Rows from block 11 of a small image inpainting model, named by matrix and row number. Rows with one number belong to one channel. Each number is 200 + 30 x the weight over its row's rms, rounded and kept within 0 to 999. All counts start at 0. After the name is the row's rms in percent of the matrix's.
After each channel's rows are labels from the 100 images, of 14976, where the channel reaches its highest value: "colour at peak" is the nearest of a few named colours to the mean colour under the peak. Only what is clearly more common there than usual is listed. The data: photos of plants and fungi (iNaturalist). In brackets: how many of the 100.
# convs1: first pointwise conv (model.decb.0.0.convs.1.weight, 192x384x1x1), inputs 96-191
# convs3: second pointwise conv (model.decb.0.0.convs.3.weight, 192x192x1x1, transposed), outputs 96-191

convs1.34,091,190,196,201,197,181,206,199,205,210,189,198,202,189,168,197,210,197,210,203,211,191,193,173,216,198,213,186,205,192,185,187,193,188,193,194,174,208,231,192,192,204,191,181,209,224,169,194,188,173,218,203,220,220,175,162,201,202,190,185,215,216,213,200,196,196,203,209,198,190,224,172,166,168,197,189,178,186,218,208,201,189,201,203,201,174,214,222,204,197,220,224,170,197,202,197,189
convs3.34,076,268,216,261,261,242,199,255,212,194,141,201,159,195,186,164,217,212,196,204,178,249,189,204,242,189,168,262,199,204,172,153,229,159,186,212,199,224,256,178,221,210,232,183,231,185,244,177,243,181,215,197,179,236,197,185,200,216,242,263,202,203,209,231,240,189,214,201,264,204,234,203,152,200,196,219,180,228,177,189,214,211,226,211,183,205,197,166,245,198,255,236,239,177,156,195,188
colour at peak: brown (67)

convs1.112,129,258,185,188,193,207,211,194,153,215,205,197,184,213,199,212,238,215,177,193,184,230,188,181,203,195,204,167,210,205,200,181,216,203,205,174,191,208,191,189,228,190,171,200,231,187,224,246,204,208,194,176,204,189,230,185,205,171,180,188,200,194,203,190,172,181,176,204,201,212,199,202,176,202,175,195,200,201,194,232,203,196,176,171,193,185,193,191,196,201,220,197,186,173,223,203,188
convs3.112,159,232,158,206,194,202,178,194,162,233,153,225,163,163,245,198,233,165,243,165,166,178,169,169,180,229,187,173,158,183,179,204,175,204,189,254,155,209,206,213,209,199,205,172,221,225,218,188,172,163,196,201,198,182,140,151,197,194,152,239,197,154,192,148,179,204,186,164,206,226,211,165,159,159,194,163,230,164,275,182,160,190,187,183,177,188,171,157,169,176,207,222,176,220,233,192,209
colour at peak: orange (31)

convs1.78,136,170,207,207,209,199,204,208,210,212,218,192,205,202,200,196,187,198,209,195,206,198,184,211,204,212,201,222,196,216,184,194,199,189,207,200,198,195,212,203,202,225,192,206,192,202,219,212,199,212,214,192,201,204,209,203,195,187,211,202,194,161,201,198,204,186,191,205,199,197,188,206,197,186,225,221,201,203,203,208,202,190,150,204,208,199,200,221,177,190,210,204,188,224,207,205,206
convs3.78,162,223,190,175,213,201,178,208,178,213,192,196,162,214,298,178,194,216,293,196,198,231,212,148,176,154,171,205,210,178,179,162,212,171,183,255,218,215,167,207,200,138,148,166,191,151,200,174,149,212,206,205,193,161,139,199,182,203,193,222,186,208,203,151,194,159,233,204,201,222,217,160,163,164,170,179,210,196,214,195,195,168,175,254,159,185,215,218,179,201,202,219,151,113,218,205,200
colour at peak: yellow (45); orange (25)

convs1.93,077,208,202,193,182,183,197,210,198,209,187,192,199,200,211,187,210,161,198,229,193,198,206,196,210,196,183,209,210,191,199,201,188,180,199,210,207,188,204,203,213,207,208,216,194,199,204,197,208,176,200,196,196,199,212,210,212,184,214,198,232,171,216,214,217,195,208,203,188,201,196,202,193,186,202,204,203,202,199,191,214,185,197,216,205,190,180,189,192,205,200,200,190,199,187,216,201
convs3.93,050,210,189,175,235,199,222,197,267,250,217,177,206,207,174,187,172,193,258,239,242,228,219,187,223,158,226,177,236,166,237,214,198,181,202,172,202,224,119,223,220,200,153,191,210,207,133,173,160,210,199,243,189,178,179,206,199,189,122,151,238,183,245,190,162,126,218,190,241,195,212,200,143,181,153,194,249,210,199,245,199,212,226,231,181,184,182,217,196,232,197,186,249,250,189,233,201
colour at peak: pink (28)

convs1.179,089,191,219,195,211,216,201,199,201,210,213,207,181,193,210,210,191,181,181,197,203,216,194,210,187,222,217,189,186,213,206,202,199,182,215,193,216,193,179,194,209,195,212,181,194,200,189,216,207,185,164,210,203,195,181,172,197,198,199,175,199,198,198,194,221,191,210,197,193,201,198,194,195,200,212,243,193,192,210,190,189,216,228,183,195,204,200,179,166,209,188,184,193,190,210,205,189
convs3.179,086,168,190,251,244,193,159,179,195,163,191,203,194,184,211,229,161,205,185,272,188,203,194,200,230,240,176,230,232,233,191,222,188,189,206,193,164,247,160,205,196,161,178,198,234,214,279,211,177,210,231,254,185,215,183,214,230,279,198,198,231,189,188,155,230,200,264,198,214,176,196,162,136,247,196,193,202,215,229,158,181,171,177,156,177,197,218,208,185,209,189,220,201,260,254,185,253
colour at peak: brown (66)

convs1.140,103,194,195,194,202,193,204,211,202,194,206,186,201,185,197,199,216,183,169,218,208,172,205,207,210,194,198,212,202,208,215,190,191,209,203,210,214,179,177,206,193,219,200,190,213,187,215,202,203,191,221,205,184,197,204,218,210,217,208,202,200,201,202,205,195,228,185,218,180,218,197,185,200,195,223,193,187,203,202,184,226,217,187,191,198,182,204,179,195,192,229,194,191,227,199,188,181
convs3.140,089,136,189,231,204,204,265,236,194,234,189,195,197,196,229,218,203,206,201,238,215,219,190,196,224,201,178,232,230,168,228,165,233,218,221,183,187,211,193,198,200,194,166,187,235,298,267,194,205,198,193,257,232,227,141,227,225,258,181,198,234,192,259,190,210,162,216,194,244,194,182,188,150,189,209,177,282,197,266,113,224,229,196,221,176,202,221,212,197,176,206,212,198,225,183,202,173
colour at peak: pink (39); white (27)

convs1.136,107,233,207,215,217,164,169,238,217,181,199,205,205,182,186,182,203,168,225,229,195,164,196,238,193,210,188,227,189,180,249,194,182,198,214,244,201,152,152,213,212,200,195,164,216,214,225,225,194,173,198,194,186,176,212,212,203,190,210,214,230,229,163,203,177,220,210,207,173,227,210,218,194,197,199,203,205,213,216,167,225,222,193,256,162,197,206,160,198,213,208,176,191,239,204,192,207
convs3.136,123,171,170,164,205,186,184,191,169,207,185,170,188,181,230,177,217,191,215,224,186,194,190,202,223,194,185,124,183,149,180,218,230,202,193,171,175,196,204,205,184,196,228,181,195,272,296,197,208,200,188,176,199,210,209,181,183,205,163,169,202,200,214,183,188,168,234,189,316,199,174,135,214,154,130,205,186,227,223,202,122,168,172,183,186,228,201,187,193,188,98,175,222,213,203,191,187
colour at peak: grey (77)

convs1.155,092,209,196,196,189,191,200,208,194,206,199,193,191,203,194,202,199,194,209,204,200,200,191,201,186,191,193,193,212,216,201,195,200,192,206,211,197,193,195,207,210,199,185,187,189,206,209,198,202,206,204,190,199,202,220,202,187,199,206,196,209,192,190,197,212,195,196,195,198,186,195,216,199,213,212,191,217,211,194,193,202,212,200,205,202,193,203,193,200,189,206,191,195,193,203,190,190
convs3.155,042,214,179,173,211,191,212,232,213,175,158,231,215,215,173,196,235,219,181,148,166,185,210,215,212,176,146,173,227,165,263,103,201,212,184,166,211,174,197,169,219,204,162,194,199,229,198,103,172,208,202,264,197,209,184,192,197,164,158,223,206,191,271,216,227,149,170,218,164,175,184,231,154,184,185,189,224,183,220,149,193,233,220,251,186,243,252,200,243,194,274,249,247,161,147,192,153
colour at peak: pink (39)

convs1.0,077,185,184,196,199,195,212,208,210,202,182,187,199,197,202,201,196,191,204,210,198,198,211,195,198,201,209,198,195,188,194,201,200,210,196,220,199,201,201,205,205,215,207,199,195,184,187,196,207,195,214,205,195,180,215,211,186,205,206,194,195,189,185,187,207,210,204,199,201,199,199,197,196,207,213,194,208,203,201,184,207,207,196,185,195,196,194,189,201,199,205,195,199,202,195,205,194
convs3.0,051,161,179,191,195,144,212,217,224,248,151,250,156,206,157,227,129,200,152,200,210,231,174,246,202,194,194,190,235,212,209,155,173,230,207,140,184,199,185,219,226,186,206,188,229,220,218,184,199,200,213,232,187,193,206,229,265,191,226,234,158,191,237,233,213,242,217,177,155,162,216,235,225,211,224,205,191,236,254,151,245,248,220,207,199,195,193,158,242,170,230,206,177,251,211,215,195
colour at peak: pink (55)

convs1.120,107,218,205,181,174,213,217,208,178,199,214,181,213,180,175,190,217,211,197,182,177,210,195,202,192,196,212,212,203,207,209,166,200,189,214,214,211,203,185,175,205,216,206,205,209,199,239,208,191,188,214,198,209,222,204,161,187,183,195,215,192,236,190,201,203,226,183,239,186,155,208,203,214,194,250,138,190,205,203,175,194,164,203,180,171,192,187,223,220,210,216,176,202,216,213,189,195
convs3.120,076,212,221,241,192,187,154,192,193,239,200,230,219,200,207,226,158,196,200,167,211,184,204,202,149,272,181,212,201,229,209,266,189,218,215,185,197,176,217,203,234,207,203,221,256,156,277,224,217,207,205,228,190,175,185,209,183,196,200,184,206,190,203,156,195,242,187,202,148,187,203,213,247,225,217,242,155,97,256,201,196,167,224,149,203,139,198,202,198,199,162,188,172,250,199,190,210
colour at peak: grey (76)

convs1.89,080,199,210,205,200,197,198,199,209,193,187,198,200,196,202,184,205,181,194,217,200,178,182,203,198,208,184,216,204,194,198,215,204,208,204,214,204,212,198,199,191,204,200,205,210,219,197,201,191,206,174,205,213,182,217,219,196,199,210,205,222,196,195,212,205,192,196,198,206,188,221,193,207,203,193,185,196,200,194,226,208,202,167,200,198,201,188,210,202,202,200,220,207,200,194,209,192
convs3.89,036,178,244,189,198,157,175,174,149,198,212,209,183,183,244,213,173,175,204,244,203,226,172,189,212,185,228,208,208,193,255,236,164,199,182,215,172,205,186,165,218,218,231,235,193,201,272,233,180,178,201,213,179,214,176,205,236,196,190,257,217,182,198,199,216,167,215,193,144,178,206,193,172,179,246,193,217,269,165,220,157,202,257,184,232,177,219,218,144,224,240,205,218,264,209,162,212
colour at peak: brown (84)

convs1.12,090,196,189,201,198,214,189,204,201,200,190,202,189,196,212,209,188,191,203,192,202,189,209,205,206,202,201,202,194,210,196,199,195,210,195,225,205,194,206,207,191,195,202,195,186,201,195,204,220,202,201,206,191,193,203,209,196,205,224,207,202,186,188,187,208,216,209,201,200,192,201,205,191,201,197,197,197,211,209,185,200,206,215,198,198,210,201,197,202,199,199,194,188,202,189,219,196
convs3.12,042,210,221,179,202,179,196,145,200,224,196,221,180,215,234,234,148,204,182,202,203,184,158,251,194,254,148,215,207,197,163,172,159,223,192,128,195,198,202,164,247,225,183,187,243,193,159,175,196,190,221,248,187,200,200,247,172,141,253,255,193,216,191,221,231,238,184,198,118,192,197,222,216,207,204,198,183,210,190,147,243,233,187,195,181,194,197,216,232,161,202,193,166,180,155,209,201
colour at peak: pink (35)

convs1.96,098,179,194,188,220,214,201,200,197,205,202,185,208,197,195,193,206,207,193,204,197,205,185,234,198,202,206,215,204,199,205,212,216,196,203,178,188,193,204,190,216,205,194,198,214,214,212,196,173,193,220,203,209,178,196,200,219,197,195,197,188,206,206,202,178,203,187,207,212,203,177,192,213,199,240,225,194,195,191,202,191,163,209,192,180,219,156,221,199,206,206,191,200,228,195,193,184
convs3.96,114,176,146,129,171,180,226,187,164,212,171,180,244,188,194,192,200,182,191,201,176,167,202,207,157,181,211,144,191,169,193,189,191,193,222,146,189,183,234,162,175,248,213,234,222,176,148,246,245,175,171,242,223,226,261,185,236,136,173,141,189,202,192,220,216,185,140,175,190,176,159,235,296,234,195,168,178,210,214,171,227,216,207,171,222,203,219,172,200,167,154,189,197,182,159,182,159
colour at peak: brown (67)

convs1.166,101,163,166,215,174,210,183,209,203,199,223,215,195,191,213,197,179,168,176,212,198,181,202,222,195,198,195,186,215,159,188,176,168,215,222,220,197,192,177,227,208,213,191,190,192,188,199,191,181,185,240,170,194,197,204,204,182,193,203,189,202,196,207,199,231,178,197,195,179,178,218,204,205,193,169,188,199,210,193,203,213,222,249,202,208,193,196,201,180,203,198,202,224,207,197,190,214
convs3.166,151,157,214,209,203,189,244,212,238,183,247,207,249,222,157,229,187,214,149,256,223,208,218,223,225,187,203,204,215,248,196,172,218,219,222,166,249,207,173,201,201,190,235,221,161,237,197,231,189,237,207,162,200,219,247,235,191,281,214,187,207,227,217,259,209,188,236,213,271,176,185,210,203,242,230,200,219,266,170,237,209,221,218,208,253,207,195,245,196,211,207,197,235,211,192,212,214
colour at peak: orange (40)

convs1.87,093,194,205,197,189,195,204,205,182,193,190,220,218,203,186,205,196,162,195,224,196,194,197,220,214,185,170,190,214,257,201,209,186,224,195,216,206,177,194,206,178,211,204,184,201,217,217,188,209,211,215,214,185,202,202,196,207,193,199,219,217,191,170,215,236,198,184,217,184,217,205,198,207,159,217,178,198,207,216,207,225,183,172,209,194,198,190,193,201,210,233,194,216,192,192,188,218
convs3.87,064,173,186,170,139,173,181,186,213,249,211,167,228,208,171,187,176,178,220,213,202,167,207,200,191,278,169,163,207,233,155,270,209,226,212,223,199,178,152,192,159,174,220,233,248,182,172,205,160,230,156,162,173,114,204,206,165,220,188,177,198,202,208,145,202,257,184,185,189,218,204,204,213,217,211,176,199,133,209,194,167,196,176,158,216,188,187,196,171,161,160,200,168,223,217,184,218
colour at peak: pink (30)

convs1.160,104,227,193,195,204,207,191,178,204,209,199,209,173,200,196,202,242,209,217,196,187,228,197,195,213,255,204,232,196,196,200,202,219,206,208,204,210,194,169,185,190,181,181,206,212,221,229,205,203,191,201,196,209,214,196,186,164,205,180,178,197,202,229,199,201,202,194,198,204,169,188,208,187,199,198,244,203,205,199,206,181,232,205,180,202,175,190,187,209,197,208,214,167,174,204,200,182
convs3.160,104,256,190,223,199,234,149,177,256,199,233,208,244,209,165,228,150,200,170,229,172,207,204,234,260,183,193,260,223,266,190,204,215,150,199,193,212,215,208,193,240,155,194,190,189,164,214,198,234,201,192,172,166,246,198,237,201,204,250,215,210,206,159,199,228,206,247,177,180,173,237,204,182,159,197,168,212,223,122,233,207,234,189,198,196,239,210,220,232,171,227,221,172,227,173,217,210
colour at peak: orange (27)

convs1.157,085,231,202,189,197,189,199,212,199,202,209,183,198,189,218,200,187,193,200,213,211,195,190,208,199,198,206,202,214,198,192,200,190,194,202,204,197,191,190,219,199,202,197,202,192,193,204,207,216,192,186,186,201,199,196,198,185,192,192,206,210,190,186,202,217,185,199,217,184,209,186,213,200,197,202,186,199,206,220,190,216,221,192,203,194,201,195,186,205,195,207,185,200,200,191,199,189
convs3.157,067,185,181,152,217,212,207,198,268,185,235,198,234,209,212,214,187,211,223,269,167,199,260,181,233,229,221,245,247,193,202,242,181,201,214,168,200,243,141,187,187,144,170,209,227,241,282,167,137,200,191,231,217,198,166,212,210,185,149,187,245,178,220,165,196,109,225,183,215,175,154,168,126,208,172,181,193,148,216,224,132,196,162,222,189,201,212,243,175,184,221,244,236,254,172,184,212
colour at peak: pink (54)

convs1.70,094,184,214,217,189,191,200,204,204,186,183,196,198,224,222,180,203,193,196,219,198,216,192,204,200,196,183,210,199,203,207,200,200,197,208,222,207,194,182,200,176,210,207,202,184,198,190,175,194,198,189,180,218,177,180,233,207,197,198,198,212,216,195,213,218,185,195,189,210,185,197,205,207,205,203,174,205,218,177,213,205,210,208,210,205,203,198,193,197,190,197,207,210,213,187,193,205
convs3.70,052,220,146,181,148,146,217,178,168,200,189,187,172,203,228,205,167,206,208,293,174,199,213,197,259,188,215,191,231,209,196,209,170,191,239,215,208,258,186,197,229,192,203,229,233,262,242,237,193,192,200,189,171,227,198,202,215,200,210,197,235,224,201,242,243,171,252,213,228,192,189,188,210,197,178,187,170,282,125,206,209,191,214,200,212,209,204,225,229,182,182,179,204,239,188,231,152
colour at peak: brown (75)

convs1.107,101,195,169,203,192,201,203,221,207,205,185,227,188,207,149,216,218,162,216,211,192,220,183,221,237,219,162,210,181,173,178,181,179,212,180,201,207,215,222,195,195,192,182,178,177,214,173,184,216,172,240,184,214,159,222,208,153,224,218,196,215,210,197,217,199,202,202,204,181,163,217,193,191,203,189,177,205,223,178,188,223,229,254,227,180,232,197,209,239,206,185,181,251,219,200,233,198
convs3.107,091,145,196,236,206,234,184,227,180,238,193,224,250,200,193,227,217,207,218,274,233,180,215,215,207,238,189,183,202,255,281,247,214,214,222,211,221,238,215,142,167,206,204,236,254,191,209,214,203,206,211,227,211,201,186,213,194,258,205,148,216,193,200,150,182,233,224,213,227,203,195,220,194,249,233,203,216,160,230,200,219,286,246,180,231,209,163,205,185,205,168,225,187,247,196,181,196
colour at peak: grey (76)

convs1.106,118,194,190,172,194,204,202,200,186,216,173,190,233,196,189,207,208,198,194,185,181,183,203,194,195,194,206,184,209,197,204,191,188,195,195,181,209,222,216,178,224,207,182,204,200,214,182,178,194,193,215,198,196,219,216,201,212,210,200,195,190,201,235,202,195,197,186,200,203,185,199,188,227,204,201,204,185,207,209,177,193,172,209,188,202,194,202,205,214,207,215,199,202,221,204,206,177
convs3.106,110,217,155,163,196,218,174,214,224,237,190,142,234,186,207,168,163,211,199,190,222,193,185,233,230,194,144,166,194,180,168,177,261,169,204,195,187,203,253,211,157,277,231,197,209,195,192,279,263,199,205,219,216,161,211,215,223,175,193,175,222,196,224,173,228,188,202,191,244,199,210,163,244,167,183,192,173,204,201,134,192,232,189,183,207,231,221,214,227,159,135,137,153,189,168,190,194
colour at peak: brown (68)

convs1.35,069,219,198,180,190,217,201,226,190,201,198,193,196,172,222,204,207,203,203,177,187,198,192,210,207,194,211,207,216,189,201,156,167,218,187,197,205,187,234,202,211,203,199,218,209,181,189,182,204,191,203,226,190,238,169,164,205,197,212,200,181,187,200,199,187,215,194,233,178,186,201,190,196,221,227,213,182,210,229,171,213,212,218,198,205,236,209,225,227,215,215,219,182,201,213,185,187
convs3.35,054,177,218,188,200,198,219,191,155,193,202,239,187,199,222,218,247,249,232,176,173,243,215,240,194,185,198,273,250,161,238,227,227,211,204,205,185,158,225,275,137,179,206,215,180,223,325,197,219,206,184,209,167,189,170,237,177,192,231,223,194,208,220,213,174,250,187,201,129,214,230,206,198,202,214,148,196,217,235,230,218,158,136,214,188,191,199,199,241,206,251,229,185,217,232,188,251
colour at peak: brown (63)

convs1.10,116,178,217,169,196,199,195,188,225,182,194,199,212,201,221,183,195,205,169,202,191,205,198,208,191,214,190,213,213,174,218,187,186,207,207,223,211,219,203,208,202,205,178,227,229,210,209,202,153,217,227,203,189,199,198,214,189,195,218,193,205,174,191,219,221,210,206,207,191,209,221,192,183,182,212,212,195,201,189,208,196,209,206,202,205,182,231,176,196,218,212,210,228,200,208,168,203
convs3.10,128,232,189,182,204,217,188,216,148,221,130,183,149,173,225,219,237,182,228,208,201,228,173,204,219,215,223,210,176,246,211,208,207,187,177,229,149,184,274,193,187,255,213,169,220,224,237,206,209,139,189,238,182,208,160,170,169,189,185,249,182,142,192,152,204,171,206,163,193,229,207,200,223,169,159,217,219,174,206,164,210,172,177,211,155,191,207,137,187,189,228,245,155,209,182,212,171
colour at peak: orange (32)

convs1.163,120,213,176,219,177,205,195,210,188,216,215,178,214,201,190,199,202,222,158,177,178,195,207,226,198,172,212,170,213,228,212,212,202,213,211,177,183,207,189,180,223,193,193,187,198,193,207,235,192,220,203,183,216,210,213,191,234,178,206,194,181,176,197,195,190,219,192,205,216,178,221,219,200,202,180,183,190,212,212,194,196,180,202,202,213,210,213,220,201,188,193,196,174,172,220,178,200
convs3.163,154,182,231,182,206,190,206,210,244,176,240,196,260,238,160,242,188,216,149,208,226,211,220,230,207,170,191,212,217,267,217,190,200,208,231,164,235,210,174,203,204,207,198,245,182,201,212,244,232,239,208,165,199,235,263,236,213,240,248,196,240,243,222,253,231,191,211,224,241,159,203,206,197,255,227,184,198,225,125,246,230,201,190,206,238,247,240,229,221,193,220,208,209,200,190,218,209
colour at peak: orange (36)

convs1.26,089,193,193,190,189,203,203,201,210,197,199,187,199,200,209,205,196,187,187,213,186,189,204,193,206,197,201,209,197,197,206,196,203,191,199,213,199,197,200,214,202,207,203,205,189,197,192,205,214,193,214,204,196,177,219,206,198,202,215,204,195,184,182,180,219,218,203,204,199,184,213,199,189,209,208,206,201,199,199,182,208,211,212,192,193,207,199,193,191,199,194,184,200,194,193,218,199
convs3.26,051,195,207,248,208,170,198,221,160,174,229,236,212,200,225,214,207,223,220,162,165,200,173,204,160,200,237,242,181,142,143,151,218,233,157,185,198,168,220,156,181,191,215,184,202,206,289,167,228,250,169,199,185,167,196,168,201,233,262,185,206,209,171,219,177,242,170,195,191,160,186,208,166,187,258,201,235,136,206,159,194,122,218,194,184,229,165,192,192,171,208,191,185,212,190,234,192
colour at peak: pink (53)

convs1.62,088,221,198,201,196,176,195,202,205,199,201,197,200,215,202,189,196,169,206,217,189,192,191,212,193,202,184,197,200,207,201,204,193,191,202,206,193,193,202,196,205,214,204,197,194,207,206,187,196,193,191,186,206,189,210,203,197,192,206,197,219,176,201,212,209,196,203,204,187,197,201,202,196,183,197,191,210,203,195,205,210,184,180,209,215,205,198,181,190,193,215,203,186,178,183,199,198
convs3.62,042,260,194,164,164,148,169,185,202,215,202,216,179,185,190,233,145,193,190,187,191,207,147,251,217,180,199,205,180,208,222,144,182,218,197,168,199,168,161,185,199,222,161,194,152,217,225,227,195,171,211,233,170,229,188,172,221,179,203,172,263,206,197,211,224,211,223,184,167,185,211,177,184,213,202,200,230,258,221,188,199,238,241,217,168,216,188,183,241,141,218,188,162,217,203,226,200
colour at peak: pink (29)

convs1.181,089,203,192,198,180,198,199,202,192,195,205,184,189,202,199,209,193,195,197,203,199,212,202,201,191,171,196,194,211,210,194,199,199,181,210,223,203,191,195,211,185,207,189,200,199,185,194,192,206,195,194,191,197,204,220,209,197,205,206,201,201,207,198,193,216,190,200,201,190,190,193,202,203,217,216,176,212,205,202,186,204,210,191,202,197,210,206,178,187,197,212,188,207,221,203,205,198
convs3.181,046,173,162,164,217,186,200,153,248,192,197,221,247,189,192,154,176,197,198,235,221,167,192,138,185,152,198,213,210,187,173,195,128,173,212,204,247,226,161,197,172,178,186,200,255,202,148,236,174,195,215,135,222,167,199,196,215,177,205,164,201,212,131,243,195,173,244,219,213,175,194,211,168,208,149,200,167,166,222,182,150,208,195,188,223,183,168,175,219,205,137,238,218,199,182,207,229
colour at peak: pink (34)

convs1.21,076,170,202,194,191,204,191,198,215,196,173,197,171,185,208,206,183,192,213,215,197,195,203,205,208,201,194,210,181,185,182,200,209,206,204,199,196,191,214,211,161,201,201,174,169,199,161,180,197,191,212,225,211,184,180,203,189,210,195,204,205,199,205,197,213,220,189,198,200,188,203,204,191,193,216,204,193,205,198,190,204,192,227,199,214,199,211,215,200,199,211,188,195,212,194,220,206
convs3.21,046,256,190,190,188,223,144,180,181,235,246,126,208,214,146,199,185,218,207,223,183,185,198,173,213,159,158,175,239,219,205,225,171,176,216,208,181,203,181,178,202,240,210,193,231,166,146,256,188,194,199,199,172,217,204,215,208,140,212,191,237,200,182,169,203,229,256,178,226,203,239,195,233,160,181,226,160,272,158,201,224,231,242,170,188,178,223,215,244,204,162,201,192,208,166,188,178
colour at peak: pink (43)

convs1.127,109,171,231,198,190,216,187,202,203,202,196,211,192,201,207,202,174,222,212,179,180,184,194,188,191,218,245,200,182,203,199,199,204,195,196,177,219,213,192,175,173,199,220,187,239,219,208,225,180,202,176,229,217,182,172,181,220,190,199,208,183,180,246,198,192,209,208,205,201,214,215,198,221,175,202,253,211,205,194,198,182,173,164,152,223,194,231,242,202,206,234,203,212,188,221,181,192
convs3.127,140,232,118,191,209,175,214,134,173,255,173,263,174,188,252,183,219,188,222,201,185,175,192,196,169,281,173,181,184,167,173,204,183,227,190,256,180,192,182,213,210,195,164,195,248,245,228,173,148,179,195,181,164,123,187,165,184,211,164,226,175,176,164,214,187,188,177,188,231,234,207,170,175,164,218,179,211,174,264,206,152,249,193,204,187,155,177,165,168,155,147,190,191,242,246,195,174
colour at peak: orange (30)

convs1.173,087,226,200,202,189,202,212,188,186,198,225,187,176,231,176,198,190,205,229,200,207,201,189,203,225,197,213,207,188,225,182,190,205,214,211,187,231,222,189,196,196,174,217,192,206,210,217,184,176,210,206,216,197,212,198,200,211,196,196,197,169,194,189,198,205,189,191,187,219,235,215,190,198,207,197,178,198,201,220,190,189,190,201,191,185,197,180,205,200,192,225,186,203,191,216,195,179
convs3.173,079,172,223,236,157,160,228,178,161,191,192,229,170,234,238,263,204,222,163,183,209,156,191,256,126,176,154,245,212,208,156,254,189,231,231,167,198,200,190,205,182,189,199,219,270,147,281,209,245,181,181,201,195,161,211,176,207,223,241,185,244,202,177,236,197,180,175,204,170,165,211,191,242,225,229,168,181,201,206,195,215,227,219,208,169,214,173,200,206,177,180,134,179,236,187,205,165
colour at peak: pink (31)