{
  "norm": "groupnorm",
  "init": "trunc_normal_002",
  "beta1": 0.9,
  "steps": 11300,
  "decay_fraction": 0.3,
  "final_lr_fraction": 0.05
}
Rows from block 5 of a small image inpainting model, named by matrix and row number. Rows with one number belong to one channel. Each number is 128 + 24 x the weight over its row's rms, rounded and kept within 0 to 255. All counts start at 0. Numbers have three digits each.
After each channel's rows are labels from the 100 images, of 14976, where the channel reaches its highest value: "responds to" is what is common among them. Only what is clearly more common there than usual is listed. The data: photos of plants and fungi (iNaturalist).
# convs1: first pointwise conv (model.enc.1.2.convs.1.weight, 96x96x1x1), inputs 0-95
# convs3: second pointwise conv (model.enc.1.2.convs.3.weight, 96x96x1x1, transposed), outputs 0-95

convs1.25:117108041139119128134142124162151108140110115140129121137152131166178113137101176145123136132146127115141117135102118152199132151148116130151161115150161124095142116109124144087163157068110145146122088112137077156116132130086112123101127122124147135125116128134127119134124170163113163123
convs3.25:134134086178130118143143106139150108121126119132138097105124148145160108132141118176163151121143123136137150102156133139134136138154136150149139156146115161137143134118136141113137091095125119181130132118142174117165160150148089106195134091100127090133124109138101123053121168130119175103
responds to: class Liliopsida

convs1.32:143144095136128088102111061139151104117129096112126137088153146124117149127121102132120117191137128132133149119125110121108126120111145085154131160108085155145138116159124139139129044131130158114099122156149129146131170097140170149106115111123118141116108144156143117123090119142106121194
convs3.32:117099120080134128127138128085121150109101127118121121143105133077133092088097149083119096120118110115156090142149093138127115133124108147126105098113111130133119110158161131163105170133128087084127129131128093173112070105095126148068142139123156140095141146120145131145136078142110106112
responds to: class Liliopsida

convs1.29:116133081127129089133106060139151099132118111103120116104158146139116180123121117130127120184130105152114125113129111120113149108101138081148128159110078144138130129141105123116138064088130163133133106118141129145131139090183141132114119099129137120127126121166138122138110103157113104203
convs3.29:137102126061140120133132143084123145135100127108121117136111093087127096098102129093123083107131092137136126140128091135118111127140097137138107093098124127116118098161146126120101119168109101060109101153144100157127060103105136153096144136124153145106129132113153122143151087119100094113
responds to: class Liliopsida

convs1.15:072102143120104173108118126128119101141134106065112141140094108165116128091129132129102160126154099132101134114123071104137114110151132114139134153101138102186119178123139127134151132099113144122145103161122131122121126098109134182095124110122110140189120158107131174109151137163119127123
convs3.15:133092141126170112124119067151174071122096137175138161153079153116125144165144172122131149127154158124130109127116109107139147138147148144103125139139164116096168106153134133153107119135147156126155119140121118113149117114099132182137081104115150140160141131168128161134140143118177127142
responds to: order Ranunculales

convs1.16:096093115119158148112123107114148090094108108121133141129073103153104109127121123121110194140143132111094140124130048095135130102146127126129123148096118134151166190142122137095157137116165146119148111145129130129140124115114133126086113123130117140155083139092135123111134121203129140126
convs3.16:153098124120175120132132054139189092117123151192135150157078128113105121154160158108130134120143159106125094136125107121118168144137135106110119123137169121104177105116129140151125111132141125118147131106130103090126116109106124170118096093110132134154147124180138163142142140127159113125
responds to: order Ranunculales

convs1.41:136071126149112122152141093159159092151133125162146115140135150130142111130121148153089155126110114109129127134100125113176141164123113127126141154158141147137170094162107161079187141123109089160149077108165126127136110154087084125099103087117135108139121118126125114126120138172128134109
convs3.41:150143116095135136108122187055107109108102153110132142142129128102129101120129149120099099131127135140130113158096111133069116152140099108152128101124130101129132128156146100155104122132094113092126109131124102126145091134142123154090120156133121079120130141164145123167147075189148094107
responds to: class Liliopsida